A small image captioner, trained from scratch: decoder layers 8.
Rows from block 6 of the image encoder of a small image captioner, named by matrix and row number. Rows with one number belong to one channel. Each number is 500 + 40 x the weight over its row's rms, rounded and kept within 0 to 999. All counts start at 0. Numbers have three digits each.
After each channel's rows are labels from the 100 images, of 14976, where the channel reaches its highest value: "top examples" is what is common among them. Only what is clearly more common there than usual is listed. The data: photos with spoken descriptions (Open Images, Localized Narratives). In brackets: how many of the 100.
# convs0: first 3x3 conv (encoder.blocks.6.convs.0.weight, 256x256x3x3, each kernel summed), inputs 156-207
# convs1: second 3x3 conv (encoder.blocks.6.convs.1.weight, 256x256x3x3, transposed, each kernel summed), outputs 156-207

convs0.16:434458513445604469473496511508541495537507521481504566536485500520579428518494503512480562488422563521472473463510579483540452452480518456485485469544503485
convs1.16:535462444461526490519548500532512486527590523487555522505520477478456453553516553548471559508410565537471481476578555540481472469551450488479535460532513527
top examples: text has "side" (34); text has "table" (30)

convs0.138:447526518470614552513569538446522532515520509554498519514528464471546507473434490492585474514471504515457455538518502474552468497557517487518469460575493525
convs1.138:478499496489480506508476588484387465421462492511508468475532546497441539493407452442573553471470490453512542520441586516530511483518478551528457470501491513
top examples: text has "holding" (39); text has "man" (29); text has "woman" (25)

convs0.123:493494525494384465487461460539453426482488516501531499499470516532497465513446507446501489474479408492457531540536507563516487495501532516483522571548521479
convs1.123:517552477519533527513414480467510510524516531518530473477442543523478540550476486456506524489431514482520636489521528494492448470600553562502477623576464490
top examples: text has "grass" (27); text has "water" (26)

convs0.125:447535518534525502509574496508499483531547527524525502528510502573551521522521486631522513539541536491479519483477371455512494490573687542554512510432413427
convs1.125:473483460488493432527474473490520556484454473540470496443494388438560511485477464445539476449596470434515486535512534490506518581525456486537513550541522496
top examples: text has "people" (45)

convs0.98:453487509471564553503509517574503514500492538447542477530574461486498469477508550579431540505456525524564516512456519530543505475402597467485511492495546492
convs1.98:460458457525523504443451544496526492472587454502473461519534487485462461481580544613514500504472532477514499497491607557559576442549490489515541561539538564
top examples: text has "wall" (53); text has "standing" (51); text has "holding" (36); text has "man" (34)

convs0.106:496485508454545514481684442523579477575495530516479502540534483459498511487471495592482505540438537469453529466487514475497517451484441510483518486464466536
convs1.106:512603467523492467493469514472495520508467497468505449433475538543476451463462563498516450436458515472527545582475553513496534512460505474466508487607548519
top examples: text has "man" (30)

convs0.247:437489503481580508487516444438586426495480498540548548552502547524514521490451457505493465504566553466566532486482520526459468534416506408534472451436439496
convs1.247:499562493509522444477498495502482568444573502581596485494500495565518498438489563477504550529477467488487558420487462509414467497438580440487476517524480518
top examples: text has "wearing" (32)

convs0.203:457482457546428403517489517572534512504569486511514558485452490558525480472478443503454473495491524501491491521479478519476483462562518464505518492490525470
convs1.203:470494531491546518494439444471472474475550553490499510500429516454449420469490554512485538444479493488510559554478548565510474465529532506558446548535562461
top examples: text has "standing" (46)

convs0.110:526494546535458467512487523488428543482463494485502498534643450396534536497470505464464482489592504493447454462521613439524490518450436507511455511503474511
convs1.110:540439513483494529493512503409502509455467552426523453493553533418481528483481502492457465472583462489486420462613566524449482533453478507519410494452463471
top examples: text has "wearing" (31)

convs0.84:513501476434486519485475501458455537492503479520499462609569462495477481524489558612520420504543530499533543478481517515453503467495558412536440456447528503
convs1.84:532500475489516556487559509467429522453498534525450500502454477470501542485505515550509425484520485486462469500472467514485550464462461466498470514422477520
top examples: text has "road" (27)

convs0.17:500510510545546483487472503534541435595478520539544517457533527467524569544524479479521541517534450515513544479499456517514491517483571543439497502460505468
convs1.17:556483481549495514449490555505519443502423523539471601495483505489453532498444515473430479526442478504496439521519532455478490511513477533464418469564452483
top examples: text has "water" (28)

convs0.168:437462498492513535517563487459478520505519468471481504478525455549517497468483536610454490482411460473511500483483545527483487464480575447522502447577480480
convs1.168:474435529522502447537511502454442511473532496447514452554484462513455539457571494574492536570465486523509467458499433486427503494584478417544540468497521468
top examples: text has "holding" (35)

convs0.151:485476496437484565474491492573459508549613466493486503483572486531491466467548502518543481461507476521554496544493547494516493484455525508492492508440518485
convs1.151:461455528525529518472449500532529464535519489482487531482500452492421487456467554558419450464534484495513489426474537520528539479427520498518544517421542466
top examples: text has "food" (27)

convs0.171:522496510544522537501420507464568519475476467499502496552515499542567541484502493507482502484607512503461511564513575529493480535469564491535464468466561515
convs1.171:459492542531515492491427437475545450478535529532531506474471542426550597453482497488497427522631461439517488471502479486525474519470480500552455462389532502
top examples: text has "building" (35); text has "buildings" (28)

convs0.153:616506488546474534480518502459439443416549515545499533505428472510481542473491462437454526488495438491413489568508447441478516463439492504465549500412539473
convs1.153:491510507471550519552468494429488451585554616542477491556497459470551490500497491427600440548514501477510488556541556475485476536548482471614539533471462464
top examples: text has "trees" (62); text has "road" (27)

convs0.77:442474506486489475510544463441502468525510503486506513484556501469456471473513601462474569469497495513490486485533589566504470499468517500475447495550601592
convs1.77:509554518499501500485486468534493547536539526484522504516520507546525527456549621453476551526511543475547516524532576491458452490442532489471481446515515492
top examples: text has "lights" (29)

convs0.169:551489490461445474496459513435443469500507486508484565534424485490480427435519461523486519486472470486521488473490475468485501499504504407434495477424504562
convs1.169:500522488516518509522519544561497500449543579479522490475467470410489496470516467556510521512470519473501535576461524494495597504528464551450489502497550481
top examples: text has "standing" (52); text has "table" (33)

convs0.178:415518506546433471511517472431477519580510486571511459488465443587426518448569483542505451518526557494500492500459496467465483486478497419544515471469446514
convs1.178:513487525452533473562507492516555530464540555507515503475495461557485460527574491552471507526554477542564529470431523485482459595568429454473574529555493511
top examples: text has "table" (37)

convs0.95:450493487444552552494501519569554433555429488465459587438571503511525508482489561415508555483474500518482475501518517422539524451469409464472497482483553456
convs1.95:518499480450474533431497460579452464544499471464493556516485501464447483496510458457477538497434498431471506461413511528493559509581440576498479524559519508
top examples: text has "wearing" (37); text has "man" (30); text has "woman" (26)

convs0.116:506504471520562462508527502446487424531532479501519531577512495615516470507564405520479521491439507526505524506514474464528498481500489438534561507536498435
convs1.116:502492504522554461614443493517526501524529545544505487556477494562545445476530497495491407510414519502478512512522482523529473482493531461569468556565503420
top examples: text has "sky" (57)

convs0.141:509492476495531457502561521529570534538495504444477517512473488394542533478463524473496502522503557506552494555490459452575489497535495476481463531551515527
convs1.141:453493459545545476494474510553515470588514509407475555499468483485515444432481482462550520481475435537576531598386423490471512475480545462470458454378515450
top examples: text has "plants" (32)

convs0.134:562481494505527514508457508635446571531601494502548524503499499548564455493533459502476447481473518507491481502507513458498479511550522530520564524578446453
convs1.134:421488483482487560502495526474486509574575485561514555504543455399431468513538476504427441522436494530482515510531402511469496491575461485488542513539505531
top examples: text has "people" (63); text has "sitting" (51); text has "table" (45); text has "wall" (40)

convs0.175:448505458456554411496573542466523529511493517511496472466510485518490541574450465483472472471496557497472490490482491517499492546473528537578530534563465491
convs1.175:489494499537478507500513501416580497427494480502519472538461439502560482536492592478473549501402501509443510447466489452404487506495551410602530485585499515
top examples: text has "wearing" (30)

convs0.43:465495471458508567500503459503434481450469501487465522521521502484494472517555454523479482517495480487448480512485436503493502543582421501510488490522514480
convs1.43:515485515461491560537511519475415503397471503494489543536499498575481476482517429491457442510470446430539395448507397448486544495538493471503401431492487481
top examples: text has "wearing" (47); text has "man" (34); text has "woman" (33)

convs0.182:512487416538521577495501545545488492478531495531577517489467536575519473497511473510523399536478447519534528486478488454468526470461558542514515456484465488
convs1.182:488505445471557519526496517391542488421464486539501501489456458538403467517503484497551591500461464508563475481404434446466465508548519568519449495513452428
top examples: text has "grass" (34); text has "ground" (30)

convs0.3:579522526554474545511537435584494463497484509538550520461431505513467487453470489465519408541448474483461548518512480515523530549473597510525543465415559500
convs1.3:515536537490599502548428525483577539483458621554418481581505494532556583456508481523559448550599511469529543582492503478503512526486509568459466481501483479
top examples: text has "trees" (75); text has "sky" (74); text has "grass" (42); text has "plants" (31)

convs0.39:519472525507510525498468501492527438517508497460421492512483451473547485508498495520446535495529552526501499504472509507488494498584556484532483502411537479
convs1.39:455478502493439454539515519503437538496509494490486513514563487468505483474425521545404535536440501500481517604529512513550480397590514409518640597489547507
top examples: text has "sitting" (47); text has "wall" (41); text has "table" (40); text has "front" (28)

convs0.161:436505457553478422510531486462397464510520480478490420461556470444465560527532477556502403478492495479554494531496528402532493515550477530504534477477487497
convs1.161:478474599552448469487535484506485485517508505483497512539522454510463556539460449540458518427447427532485398502442478401489533530465504461504527490450538520
top examples: text has "wall" (43)

convs0.222:547515474450497520491468522559529583501480548524472459510485486545495481517481492489472557513511570496535515462479469510524473534377477409500412458529467453
convs1.222:537416513552491502503455472550484505396458426473442427501546561496483560495475479477445497453584465565515471508577518500546489514476462550561459481533518481
top examples: text has "text" (25)

convs0.193:418522509530486440514496611574499499426454546440458511470551483449505528519595543512482574495477580460494460490517427444545531512491474515462585532545451487
convs1.193:543433445511509536502530552406506459466434461428479465432477449476427540526453484495425514472456568549447494425528493514477527449519443452569578538508533485
top examples: text has "table" (38)

convs0.10:515534474413578484505442462482529511469482490558546464486473447473483470462467419487557460534508468456474560480464535515466477447458519456455489460400393488
convs1.10:488554444491537527490534481447496470506503541692587438474525480561502496454468473476552516551501462496524711549467490493520464487526578486539525493515503467
top examples: text has "grass" (37); text has "ground" (25)

convs0.46:518523472485495437493453481518500524509561485442489595520481466484514560558464503524475530477562481496571492509469570633440512502542480557525463490569556506
convs1.46:470531542509402484454542445498392582536489470439482579489486507485521479478479513452460493488461502494479451443434454532490505456464510453570503579458504523
top examples: text has "buildings" (29)

convs0.170:504528539487449509496580502401494553585503522459470551533487493545456503517483478639492468524392498527555534504468595536510513467550536438515493445505496486
convs1.170:570487522538474541521577506506547530536529418401544465562504445514532513492508470496462528483483495481513469556491480527489511503437606475533494464471553498
top examples: text has "people" (48)

convs0.40:572531486496523551500504581491432511569490476517512451450523527451543445531493441498514588439539538502509504545498412551500500523548604491488454460580466550
convs1.40:513539500404573440496530491428425474433461481487557494482474489477509492524514472516569486509490505466478442457515512519489554548458566456481517470479462510
top examples: text has "trees" (56); text has "sky" (51); text has "road" (38); text has "buildings" (33)

convs0.81:571505503460487514495413511461505498485465474451505422509577518476508398490413529420510474483424469514527484502519523488467497453461572532470495504530469495
convs1.81:580483502498524539513500538521465469520523491460535465514494495405461567467477466481479551510529548564423546476565465500499507440481554515471430473426483451
top examples: text has "building" (30)

convs0.108:420536511480512554499476538434432452474529512497511541472618536491526514532527480479554478503540520479444500548494519513495490507626503516493471469420491493
convs1.108:513524462511462535569468512421490442416502470521504549454563515525491523498403572465495504452537452519538544457473456452450496450523441493456468519481468434
top examples: text has "wearing" (36)

convs0.55:464504467474630481494622544445509509508493486507452459534582504506444501492450409469493397493518563493496495508499512503512519496459505519468496447413530525
convs1.55:516499495421538531484512513450440498508544548559497556492590483500465487465558539513523437504477549499471505534490502502506505484550535486391424503419523508
top examples: text has "black" (51); text has "white" (47); text has "man" (36)

convs0.255:532507490515449489489615490421504424506495541434457474553518537579470513515483478564524574475507460484474488495491580556520484535519590504481436438475479495
convs1.255:533558511571484473525511475509503483552541520423554541535538579480474452479496440413509535437450445500488576497463463555475491565452491476482449402540461452
top examples: text has "buildings" (33); text has "road" (30)

convs0.242:448480491557416502490403470547517553524530510485495509494474494439544513498468502491485556469515480496522459479523475460501456460550429538478458531495444501
convs1.242:622440553472477434469477490594544523490488462498549513530541499509540512520476502551502536526569439484475528544477426482466497463466490529402440473488488483
top examples: text has "food" (25)

convs0.45:522486455515507488499439539501597450485538493490455500484591463544562569479456522523481516480609504498603496588527559545571525535573487505560447530561551573
convs1.45:497520471601467480518439503488572403517515441488491546498475531466470503461439498459468455453633553482474452451513491425467411495511476480486450455400522507
top examples: text has "sky" (54)

convs0.57:516470502446429423507482561532504549535530510510541500450542457438505439486426503484548492466492505480493452521513489528489477467490475499521453488419467464
convs1.57:493503457497435486496460463497519497451554487502499526482477545502468476501495532539467459443495488452469489539457454487457432502513437499462557556480497480
top examples: text has "trees" (62); text has "sky" (59)

convs0.113:551468500486555463496574544392451484411486470498511558511525496495460467459526522530497529494468524519422461526452567508528512552510553497458516442616518527
convs1.113:478517492488487530550585509503519506490481566434491428441518564531554481470492518479483534517458429449589518479490490492462489475527500476543552554458488492
top examples: text has "man" (33); text has "wearing" (30)

convs0.23:560466481497526435480532399583587466584471495475508589475432516545523507563500503509495493463392444497474459537524414507532474477517527542473415480577452515
convs1.23:500467464545453568476497469468470471526527471492525458472425458455522486524501492493563514456434495496461477449544549440550472540478526430483441519554477494
top examples: text has "people" (49)

convs0.66:467498514455503444494455428493519498459492533473469475504382505592496478474544505530501505521500525505518501529516487466530470490455491503474533537505476548
convs1.66:570541509450487479531528550516481456508517573412479601514475539526540504526553571570457480535532560459461480452495542483456574531412481474500556508488455560
top examples: text has "wall" (48); text has "standing" (46); text has "people" (44); text has "sitting" (38)

convs0.181:411456492479536416498532460471591466523491520474438445529522486507440542521485396571504570485526558491546505446497470521517497493501522486556474464520418424
convs1.181:493458513512469475569531478464559500445521407526583486525515429516521521553519469645524557497484469488468442518483519521496456575492540488531515428508522527
top examples: text has "wall" (55); text has "sitting" (38); text has "table" (36)

convs0.91:528469507461536568479500516614511533570501529492507542488500519536518571525492566483517536471520542532454460525486489511503521499504435591491467466578374481
convs1.91:540455426490493473429482512530422519530508472434555479480531521520510492478529469487480523496515457566447437483476467477535477516507465546528531565455509449
top examples: text has "food" (30); text has "plate" (25)

convs0.159:598511485515492479512507398578468499490505500602604431533475487439462451477458472538491585482454496477472538504470452572557498542474579501539551493485454473
convs1.159:503542508460544412521508460508465472437531630650533556515485553564506531493523484529550504561488467465485488507462441626489527559519569520474613497520528536
top examples: text has "trees" (58); text has "people" (53); text has "grass" (32); text has "ground" (29)

convs0.103:520507462496512474505500521514497520468493542532484568524702503460510506541451496487514505547458578509479512559479520476512507522449480597502543504501541482
convs1.103:538537504528509554484483487442527486475547550531536569427580535520466537503526515472520521507570492432505479497595535495506485526493442559452484556524446501
top examples: text has "woman" (36); text has "man" (32); text has "two" (31)

convs0.233:547484536502428526493472482516483516400550472530551535484542448551534476470473503525470486489506496486392498499480452531494504480480533470471485485426518432
convs1.233:562520518542526419560454579579568565511496614572484549505560533524573503479507536504468477476513506439479470487448507625491514521522513524468489517606479500
top examples: text has "grass" (28)

convs0.241:481522479491551472501508448485490528526505492507488482523441518426476523490569496546505487506516512542465481488450472472458502569417451463523550471524544575
convs1.241:504491517484520538544505533442527515492501538550506471490526473443457503558509472532504463463500492483570502470474507443413545435467486459497503429558448628
top examples: text has "trees" (74); text has "sky" (56)

convs0.96:486485490443532562511483472550502445504493502529507461535420524531444475519484434550513502501423493511492495483530530513505526546519521561511625596570396511
convs1.96:572405525477506489509499471497544491486529569509497429462455495496561527410470440518489507504522541500464485496595449481458451463435602555508560463431498517
top examples: text has "trees" (69); text has "sky" (60); text has "grass" (33); text has "buildings" (28)

convs0.130:547465483462493412482493541540513489470494522491553474526518496537461543505558497530493535514486517489511508470491537516535474510417416471510497446536458456
convs1.130:532543489437457508449477542444507495459455471501471456543568466479500445512483491523502470517485483490529482495428499471489575539441438518543455521537551451
top examples: text has "wearing" (36); text has "woman" (32); text has "smiling" (31)

convs0.87:575489493492466503504455447463545460519517502496517504514527520516506527463498449572450457496529554522514486555474505485453497585552484521464526488483477436
convs1.87:502484463474538497513507472480472578472484515462539565509537455528511429445492541550491529439538488592468433507399467590553442520510501534515541528459535480
top examples: text has "people" (45); text has "sitting" (37); text has "table" (32)

convs0.144:488489462463526481504547578534421512488437565528514447496554549552488547510518549556547527509491533494549518461499515460507518518460511506498529562458453520
convs1.144:431527504494538497479519470488489501508456464609541448490511558415494504465422472542563438442516476501556517497485502510538527519407529492476463477540534537
top examples: text has "person" (36)

convs0.107:510576505585467522490446519494464578455489497470517440491513454522508437484495505519421451507474474500504499483513477601550529486510518483508430527468492539
convs1.107:523512526465511516478508458546481557498497460509521495488593476500531479430501544454555457559523501544507546512478575515580541466518434572426444491469512525
top examples: text has "standing" (51); text has "wall" (42); text has "persons" (25)

convs0.137:532539518458557477512507474484471467387562488521531484490557463500483487499472452525485512566429490497478508520499501520568460520590555501467477505530500427
convs1.137:502533520494528492501521590509437516515490509577465478447528497456470537501495416520449537586470475482492487554522428544499470474598505496480578516510514439
top examples: text has "grass" (37)

convs0.235:497494514533509549485573530520457478438480501493474474431575503465504443474564468559493440499472614486539504478484495434560494488450446408405537505464467491
convs1.235:513492521490526502530517451502465459541522514507505488490451527497456524488584516519536498544483489478553494471524517504499615478574493512490473517523526484
top examples: text has "wall" (54); text has "man" (38); text has "sitting" (35)

convs0.136:503464474466489476510547612516478547557476506573512522549511561546541516495526524458560514493466497486546479488516488454482477534480548443502547527524507435
convs1.136:490562477454501492424506475398488529452493491564451472483522510477514506499526455434549461443428514473512538481542511516550509472502479444538441527606555510
top examples: text has "sky" (58)

convs0.140:484515518460602587487566586468525427538590473503466487572564510443485522561496443556519519556531506513446481460495558497498508491527602534482409467509537489
convs1.140:502507374496554468528511526451480546507465522477519455439497523535475479530492449544487564466455405540538434520547566488454491520521514503482480487458561517
top examples: text has "sky" (59)

convs0.36:483513487402511424510555538539594462483488525462441434474491457551496552479514506502469656533426500518450494540480477537424512539425471429552504427378469501
convs1.36:480464510522473457521545528488524486484439399396493437436512481467487437493468457538513574486482480525499473483439503504505536487534425476545577496499518456
top examples: text has "table" (30)

convs0.33:486502529545482552487428585488474479480530479496507513475456507484517486497563554505429615513498510496529524499509536547446472459508475495436518517549518497
convs1.33:455443467476550515490509496523393471531539537437519504471509490473497461508599521548512491539489547479525529583483550514513545412576469460490650545538566543
top examples: text has "standing" (50); text has "holding" (42); text has "wall" (42); text has "man" (29)