A small image captioner, trained from scratch.
Model: 28.9M parameters, encoder arch resnet, encoder norm groupnorm, encoder activation relu, encoder depths [2, 2, 6, 2], encoder widths [64, 128, 256, 512], decoder layers 8, decoder norm layernorm, decoder activation star_relu.
Training: 26200 steps, batches of 96.
Rows from block 9 of the image encoder of a small image captioner, named by matrix and row number. Rows with one number belong to one channel. Each number is 500 + 40 x the weight over its row's rms, rounded and kept within 0 to 999. All counts start at 0. Numbers have three digits each.
After each channel's rows are labels from the 100 images, of 14976, where the channel reaches its highest value: "patch colour" is the nearest of a few named colours to the mean colour under the peak. Only what is clearly more common there than usual is listed. The data: photos with spoken descriptions (Open Images, Localized Narratives).
# convs0: first 3x3 conv (encoder.blocks.9.convs.0.weight, 256x256x3x3, each kernel summed), inputs 86-171
# convs1: second 3x3 conv (encoder.blocks.9.convs.1.weight, 256x256x3x3, transposed, each kernel summed), outputs 86-171

convs0.36:507462477455462460537504494480504447579531560521548596510491490639529488493406506526480531541515512504484472500518458548485535523494584569515483509502444594542484521403496518563508577476475598499523524591479525543525503630452539493565470493483481493533493471
convs1.36:550502561428561433530574560480508521518499535531528558494456525566598516473484514457479509494531464512498471524513504507509528538510447513447503517459548501429493480491513549441472464406539552552520452472483486495509494474505495533533537439474558514471456411
patch colour: black

convs0.130:452457453458476468490505523495458532483507487506523516498508451390523468553425531452525419568499513470499486491499490581483541554467502532581560496499485582513452520440561513499502539513450554480544439573529499481507459578482504502542554438413495486554506467
convs1.130:536542495472590552541563542533480494530483530512517495449559481524547510548485513439475479522517475549532478512511495473498538456528469512534492520475447603460468505511507484459486494515524546488495445443492438470497579496507509551486480496445523451463495465
patch colour: black

convs0.27:479453430481484583511535552476440521539437489484559548450553494428506448537515501537500510472544449479472466491405454571520474516562535436428453440494440481488509460394530518511466599488574497493477422482522454553476470487512523544527586430481484581556505424
convs1.27:510492522468515473511553529492502487580530531518459546421598539491498540547461495486467484483569507593516486454514508494601553444563475415540459451533441538512450537535389546515542505506480445456546518546524450435453466551443518509526541572501506488456423474
patch colour: black

convs0.81:477463550565500483507525479485511458541560516515460511493500508468478464497482600456474519496508524487488529466539482454497468537496452516491558509475518509547578466534466482453518361506397424461464471483541488488494466486518463464534465541502519493475516492
convs1.81:479454539508518548479457491512540496468427451487486447506416477456451502413454501510446465430488492449511434438524423543493435477425482553516557482452574500443496446497501544455532519457570488522563533489517503526556489584506540488466477492509523510462532491
patch colour: brown

convs0.169:558497418508516457492513459548563550460508550534509423484542453456478468517567476483502534509455466518464494540487475489486503525489477487455487480492558526536493479468512578507452502538566555490461523567527596544464469495481541493493569483543472468458464488
convs1.169:491487477488498514501498574505467519500551469475455544511568448495488457517446507521510463442516544564475500464521526425564412474464518524494457484515504472481490484499534519516445535537541494478603504505447510507472544447562513515494490451537471462492475458
patch colour: black

convs0.106:485516498590516512496545527487492511493478522489508513545489537487506512463491402529430548464464482482558508470433446541501485557461484576495499477493590468404489497600519540526535482467627470437479475513514535483518468528505494493507479482497489461434522486
convs1.106:511481496531471488453483404459407466459503510518499580516462467561416490534443516425450531488534521541478517509423499496462472464497513528523466460536512443519499417500534500520497529564505464511506451472437599491560494482502484507550484545567523476480456429
patch colour: black

convs0.51:494467518502527473497499506488488460505467537541483498555492419456497533498537441486527439513518592506450569464587547423492506494566472527580422549494522514520559478518514532514465535520495484516569533412523562516500515492491501513533521447502413452507483480
convs1.51:510497514481547447503538467503522462528499528426537620550486463496473470535419534470533526504481551557507452501512512492503503516483530528542539471522500504500512441461548534445551408441493476403527511499475517536481483491459509435581484442491557476464497521
patch colour: black

convs0.147:534490511450464507481460475504540534490478467576489474518503626519521529479516508541488479423468489517471509477565558576489464508474432554446498494499498540450536552553516513491525533460436482444477499432523477485534520455520530491580496584464471554501513558
convs1.147:532556486430482485528559472470584500509483540450507494491472480467526455525579465503506547540434453470553545532522547523522451481513524482554429483507578466474483504477518472523580449501479436492495510440585511521513525452432413562509518504458508493480604597
patch colour: grey

convs0.254:524484412461527476507462457495491473441484545551461529452516500554499498478537526522512510444501511508521530510517479486516564462481491535469475482487633508549469530465462500506492450541496569433574477562482495494526496498518443505435499518475534464477489450
convs1.254:560487518486410521540550521516500525470553505568518446464507519513458533509479523453536431537527480485484490490545424565493580418504538564497534414523501482615530565452488496553500554470512524556516467487548529542452443528500488471552525492477562528476556472
patch colour: black

convs0.44:592484519491483502446488552479533523503423521508546478515501513525473499518477480501514575531486502477505510535509550508481513506480514622473420471484397503475546517457603474496433477530475488438508492515523552474496501510498492465390498484465489518523484507
convs1.44:519524424465504543506518570479464541542534527471521481531556480536503505548512496532537458508466535504482473553531588462539522544517493602487512583478550490505471580497558510493514449498574558473540441470551463446496566579527402475463433517515533495471451542
patch colour: white; pink

convs0.79:535461500426494494498510505550467479516522533433518486603459509488532482497459579532476513425491496474537528563478561521514584554486514577486495503480472537457545494499559526530422446468478629502543598550491580516539496574503523508494470541472502507501526467
convs1.79:567531520472561523466588532531519481472502534544496463551512488544457524515523470480561488471493472525431549534478582503518476465551508529468458469486510471509500487434493511495467386559423526504483486524508524553585522515529451484431535531524499457520574532
patch colour: pink

convs0.222:510520471384524493516449461460569461468491499498544435504494484518495514541491520541508603465470526506492510489491503453499626586516522575451505517506481482507486513488530474586475478509462509547473540477495494519479491523527523523473494481562481526428515535
convs1.222:454555449477440492477526517526505452505519459489481494489465477538501452550513382494391492438497436508491380455518465521523514528509490576502518487481497413466522534547480546506482482485514521472440483598486547499448444495487529506528430485493511485444501446
patch colour: grey

convs0.132:521482487466472546527451564495519591494501507575537453423487542465485480533558511505494399497459484517514502496568485493482492524473473533502512472515535489551555475513558512529546547520437480425531478498509514498508492493530432486490511546441538538495509484
convs1.132:525448506489475428450525513514467504473479494458414457519455467448567516538521499487485450540531551463430460427511427471460547533465512486449491451455498571460491493546471498525522528503570512406567485506519551544515496536445490520461568529469524505481536498
patch colour: black

convs0.5:495491513478486472493483560462572440520526517530475507450505433426533526491444373499456496470511516515499515472446491490511487502495474535496470486499554494479457504553470487471492463555596469471515462434492541498525520532452490475479488497529508499506477466
convs1.5:461480481477486557511464522489488536467527516451424502482503528602516503569567552445542445574484552530527476550536552563489492530469508484479556419479588466521439474580502541419462459505559461469505469521539487525565488522487469518489531468541486505463512534
patch colour: white

convs0.231:503471468482517487522484499740492464518491526580464533581500438509486495485468505500525524481483472526495475484487500503502521458479526466491507492474572435472470513500470505527467498501419495638490485533488501567483484454510492512525461417381507395497513492
convs1.231:453509510512489485489504523663529453510489495550459507678484416479485513513524491490504476468542479502563473521505520490515505557512503436553470486463524544490480528489490488535543536505527480654481555542498610497504511469515436524538528486423502461467522471
patch colour: pink

convs0.223:511468481505525421484464512480477437522475544485490510444504489506507548484586562500497586490476512519493466502480472532448476546493480534495555550488557510472499524512466515501497462494568568534620554516554455517514504512495529493441527468464494492453490500
convs1.223:502466496544509517468446468478508524482514565474499505474503557486547500538642492528463513473583481509472491470431538493490504551549473488527493508484563488490526654469513463496591519452509478494528494485567434575450537456525542492533537505530444483447501463
patch colour: brown

convs0.236:469528521457461600607493490564478404502493492492492475438494503459552490490491573560537459523478501529506510452478490498504546460517510438468414504493472505424601501524487497570487529518517487521462540440533477541509487504536574522530504470492470514497496482
convs1.236:536492528473476483476500570416536450541473542479448507467487436452572488505454480493433556439591521502399603482564468432531411430518517531535450520492517539427527551512541482518471536546442499468515520573455495539408502504481511482494489513541504500535539414
patch colour: grey

convs0.32:559512515507495607519528582468517509549457470523454509434529468577490460492523610512483514522492535497498453499496502457527517449455458464484494468473436479429442476432499470511451495504478508452501479481513503449497458498505391493438481445448457514485481496
convs1.32:549499478445512507496478561511445493460495489492528467494553539493448514500473478555463442419448465510481473552482528409569490525520522531506560548524562506529448613469528537464557527541552504524524473436495442510516517586501483505402496493554457468520523530
patch colour: white

convs0.95:597500468386516489463495497472486471479530555458507488419531495456501469581520469524480481501446499490516492489462435443505465509526545504484475475470520481492457512467509491471520508527600522526494506430468487473519504531486441489498454449535471493479507505
convs1.95:498549425411519558457500517481554583463537529570475521403518510555510514536454503510520546513498519502472515575484514534538489520501533521536485503500530514547462547469506514456483543490532524527487504464468461509539513523562442528479524507538492524416490511
patch colour: white

convs0.119:587549619530477552489481522535501544504501495497529511546539460523493511520493505462531529523455517462523474550589510474529561521515455469427494483509509477546434489470603487470458512487558463576441482517473472374483541503494602499517500502541457589505495523
convs1.119:571492495485513481472505503455562522516431493593406522473502400599469458528457462486473540497437468485508457527413512538520401521535520544509504556496531605544583485538530549510466508564514463539489523470541518556550530480475469457487512477550430533434509477
patch colour: black

convs0.10:482496480467513523494516494458521496454527463512500458410522438512486498496481502468513520465468516484485526482484468485507480486496496502514470574498481500436494493484466490478480633503526507491484509471525473441498481408484511467520440532535494521460503533
convs1.10:467543488458526467527521568491536473519489501426474512537485449477508501512457451515526545544513522526524540509541519459483503527558523481535495555511578502490533571483495518448420619471528539553473565472533469526513494516490496510514447499555477486526506496
patch colour: brown

convs0.54:469459500534477509537501475560491506552469562508542518499528503520569507546580454493512503494491511503523481516444506571484490520504474485540553510495490539511462548547414480500468541455495576587455531598532404540488509478527569473487575552459488508463500439
convs1.54:472542467517535528519478560555525528569494483510471470481529551523421507520486519515545469546398395475479513568497538476500495497478472492443562559484555495524511543461500511529446474477483488453413473502522550495474512451433513572464517511541451506463500491
patch colour: pink

convs0.212:521471497475515533499479452481511484447458589548492500437501553482491484492558471480488470368496511482517526522521480514469548547512502450527484482500475490566520510406499445528474532489493499509519437504416549426510489579518547511437590370525529563516522461
convs1.212:526558514494539471552493534507467524528516517437630519446472479501546506573579508533480511390479473578491481400499513509540545474515539463536507510526470525556552476452505518497510532480474533511492460545502430573513532556490532548523496418496488471527471380
patch colour: black

convs0.131:458532524461480514515509504494489425477547459416416478525495431494528484551577460506505552522485514485483535544497471435512511537558434487425490462488515514500489512484451568491481492502545550549538495484547613396463499534464488496569457508496472548501514477
convs1.131:499470464524471503517519476468476528513590516473515543512508435547498499580484475453469571549481513570557508565498551547511505603495507486488521505455552618496515492483512486523491492508551530483509590546473395457493489512495551486537503510502522538495459449
patch colour: black

convs0.17:527518535539540513532510448545528551507534439529518512419528545512539497563526506531500540496507460507534477513448525493516473481492556489523562537494509546507497478506399468481506563527498540506559497498489555531515510452545475462557474548460438527482501478
convs1.17:474491442492529472569459482528526459524511453496526547501498617500445460472532496443474456488525519491513476436523518521496410414554479524502558476517524529506485465562494520542558531530476494502464458485586566526489502542465487573488536532425526513474464540
patch colour: pink

convs0.211:607468489553587414493516478526503503543519562500446497490532448488532527500515423539507496654550458522508511555528475492572529445510478475500515488525579469457522503478494467438499492494499481551452441558519489440501480470512551525447509443477508506482489494
convs1.211:456488521543455514460457393535486502549505447503455503476483487515496422518584492555480496491632523475413489540496512539476499532551478514478466539488489479481510479536506493477583432478522455532526512449481520537416523453528517525557539531525478517527519436
patch colour: white

convs0.197:539524525569559597514466493485504471499496595497544464455535519542514511512515542551540505526521446484514507527553514520494488487497517431548481555522506531428492512517518490530495464466562553537547512512495524494527496444476460487424459459460543435523482550
convs1.197:515426513461525473469475509465477564437528514439535483495458424532527546486545557528557500500548568508457479534491480473543520480452516447565479574492448444519467512439540563522488430458488511447473467556504525482442472461504484449510515497483518522520502531
patch colour: black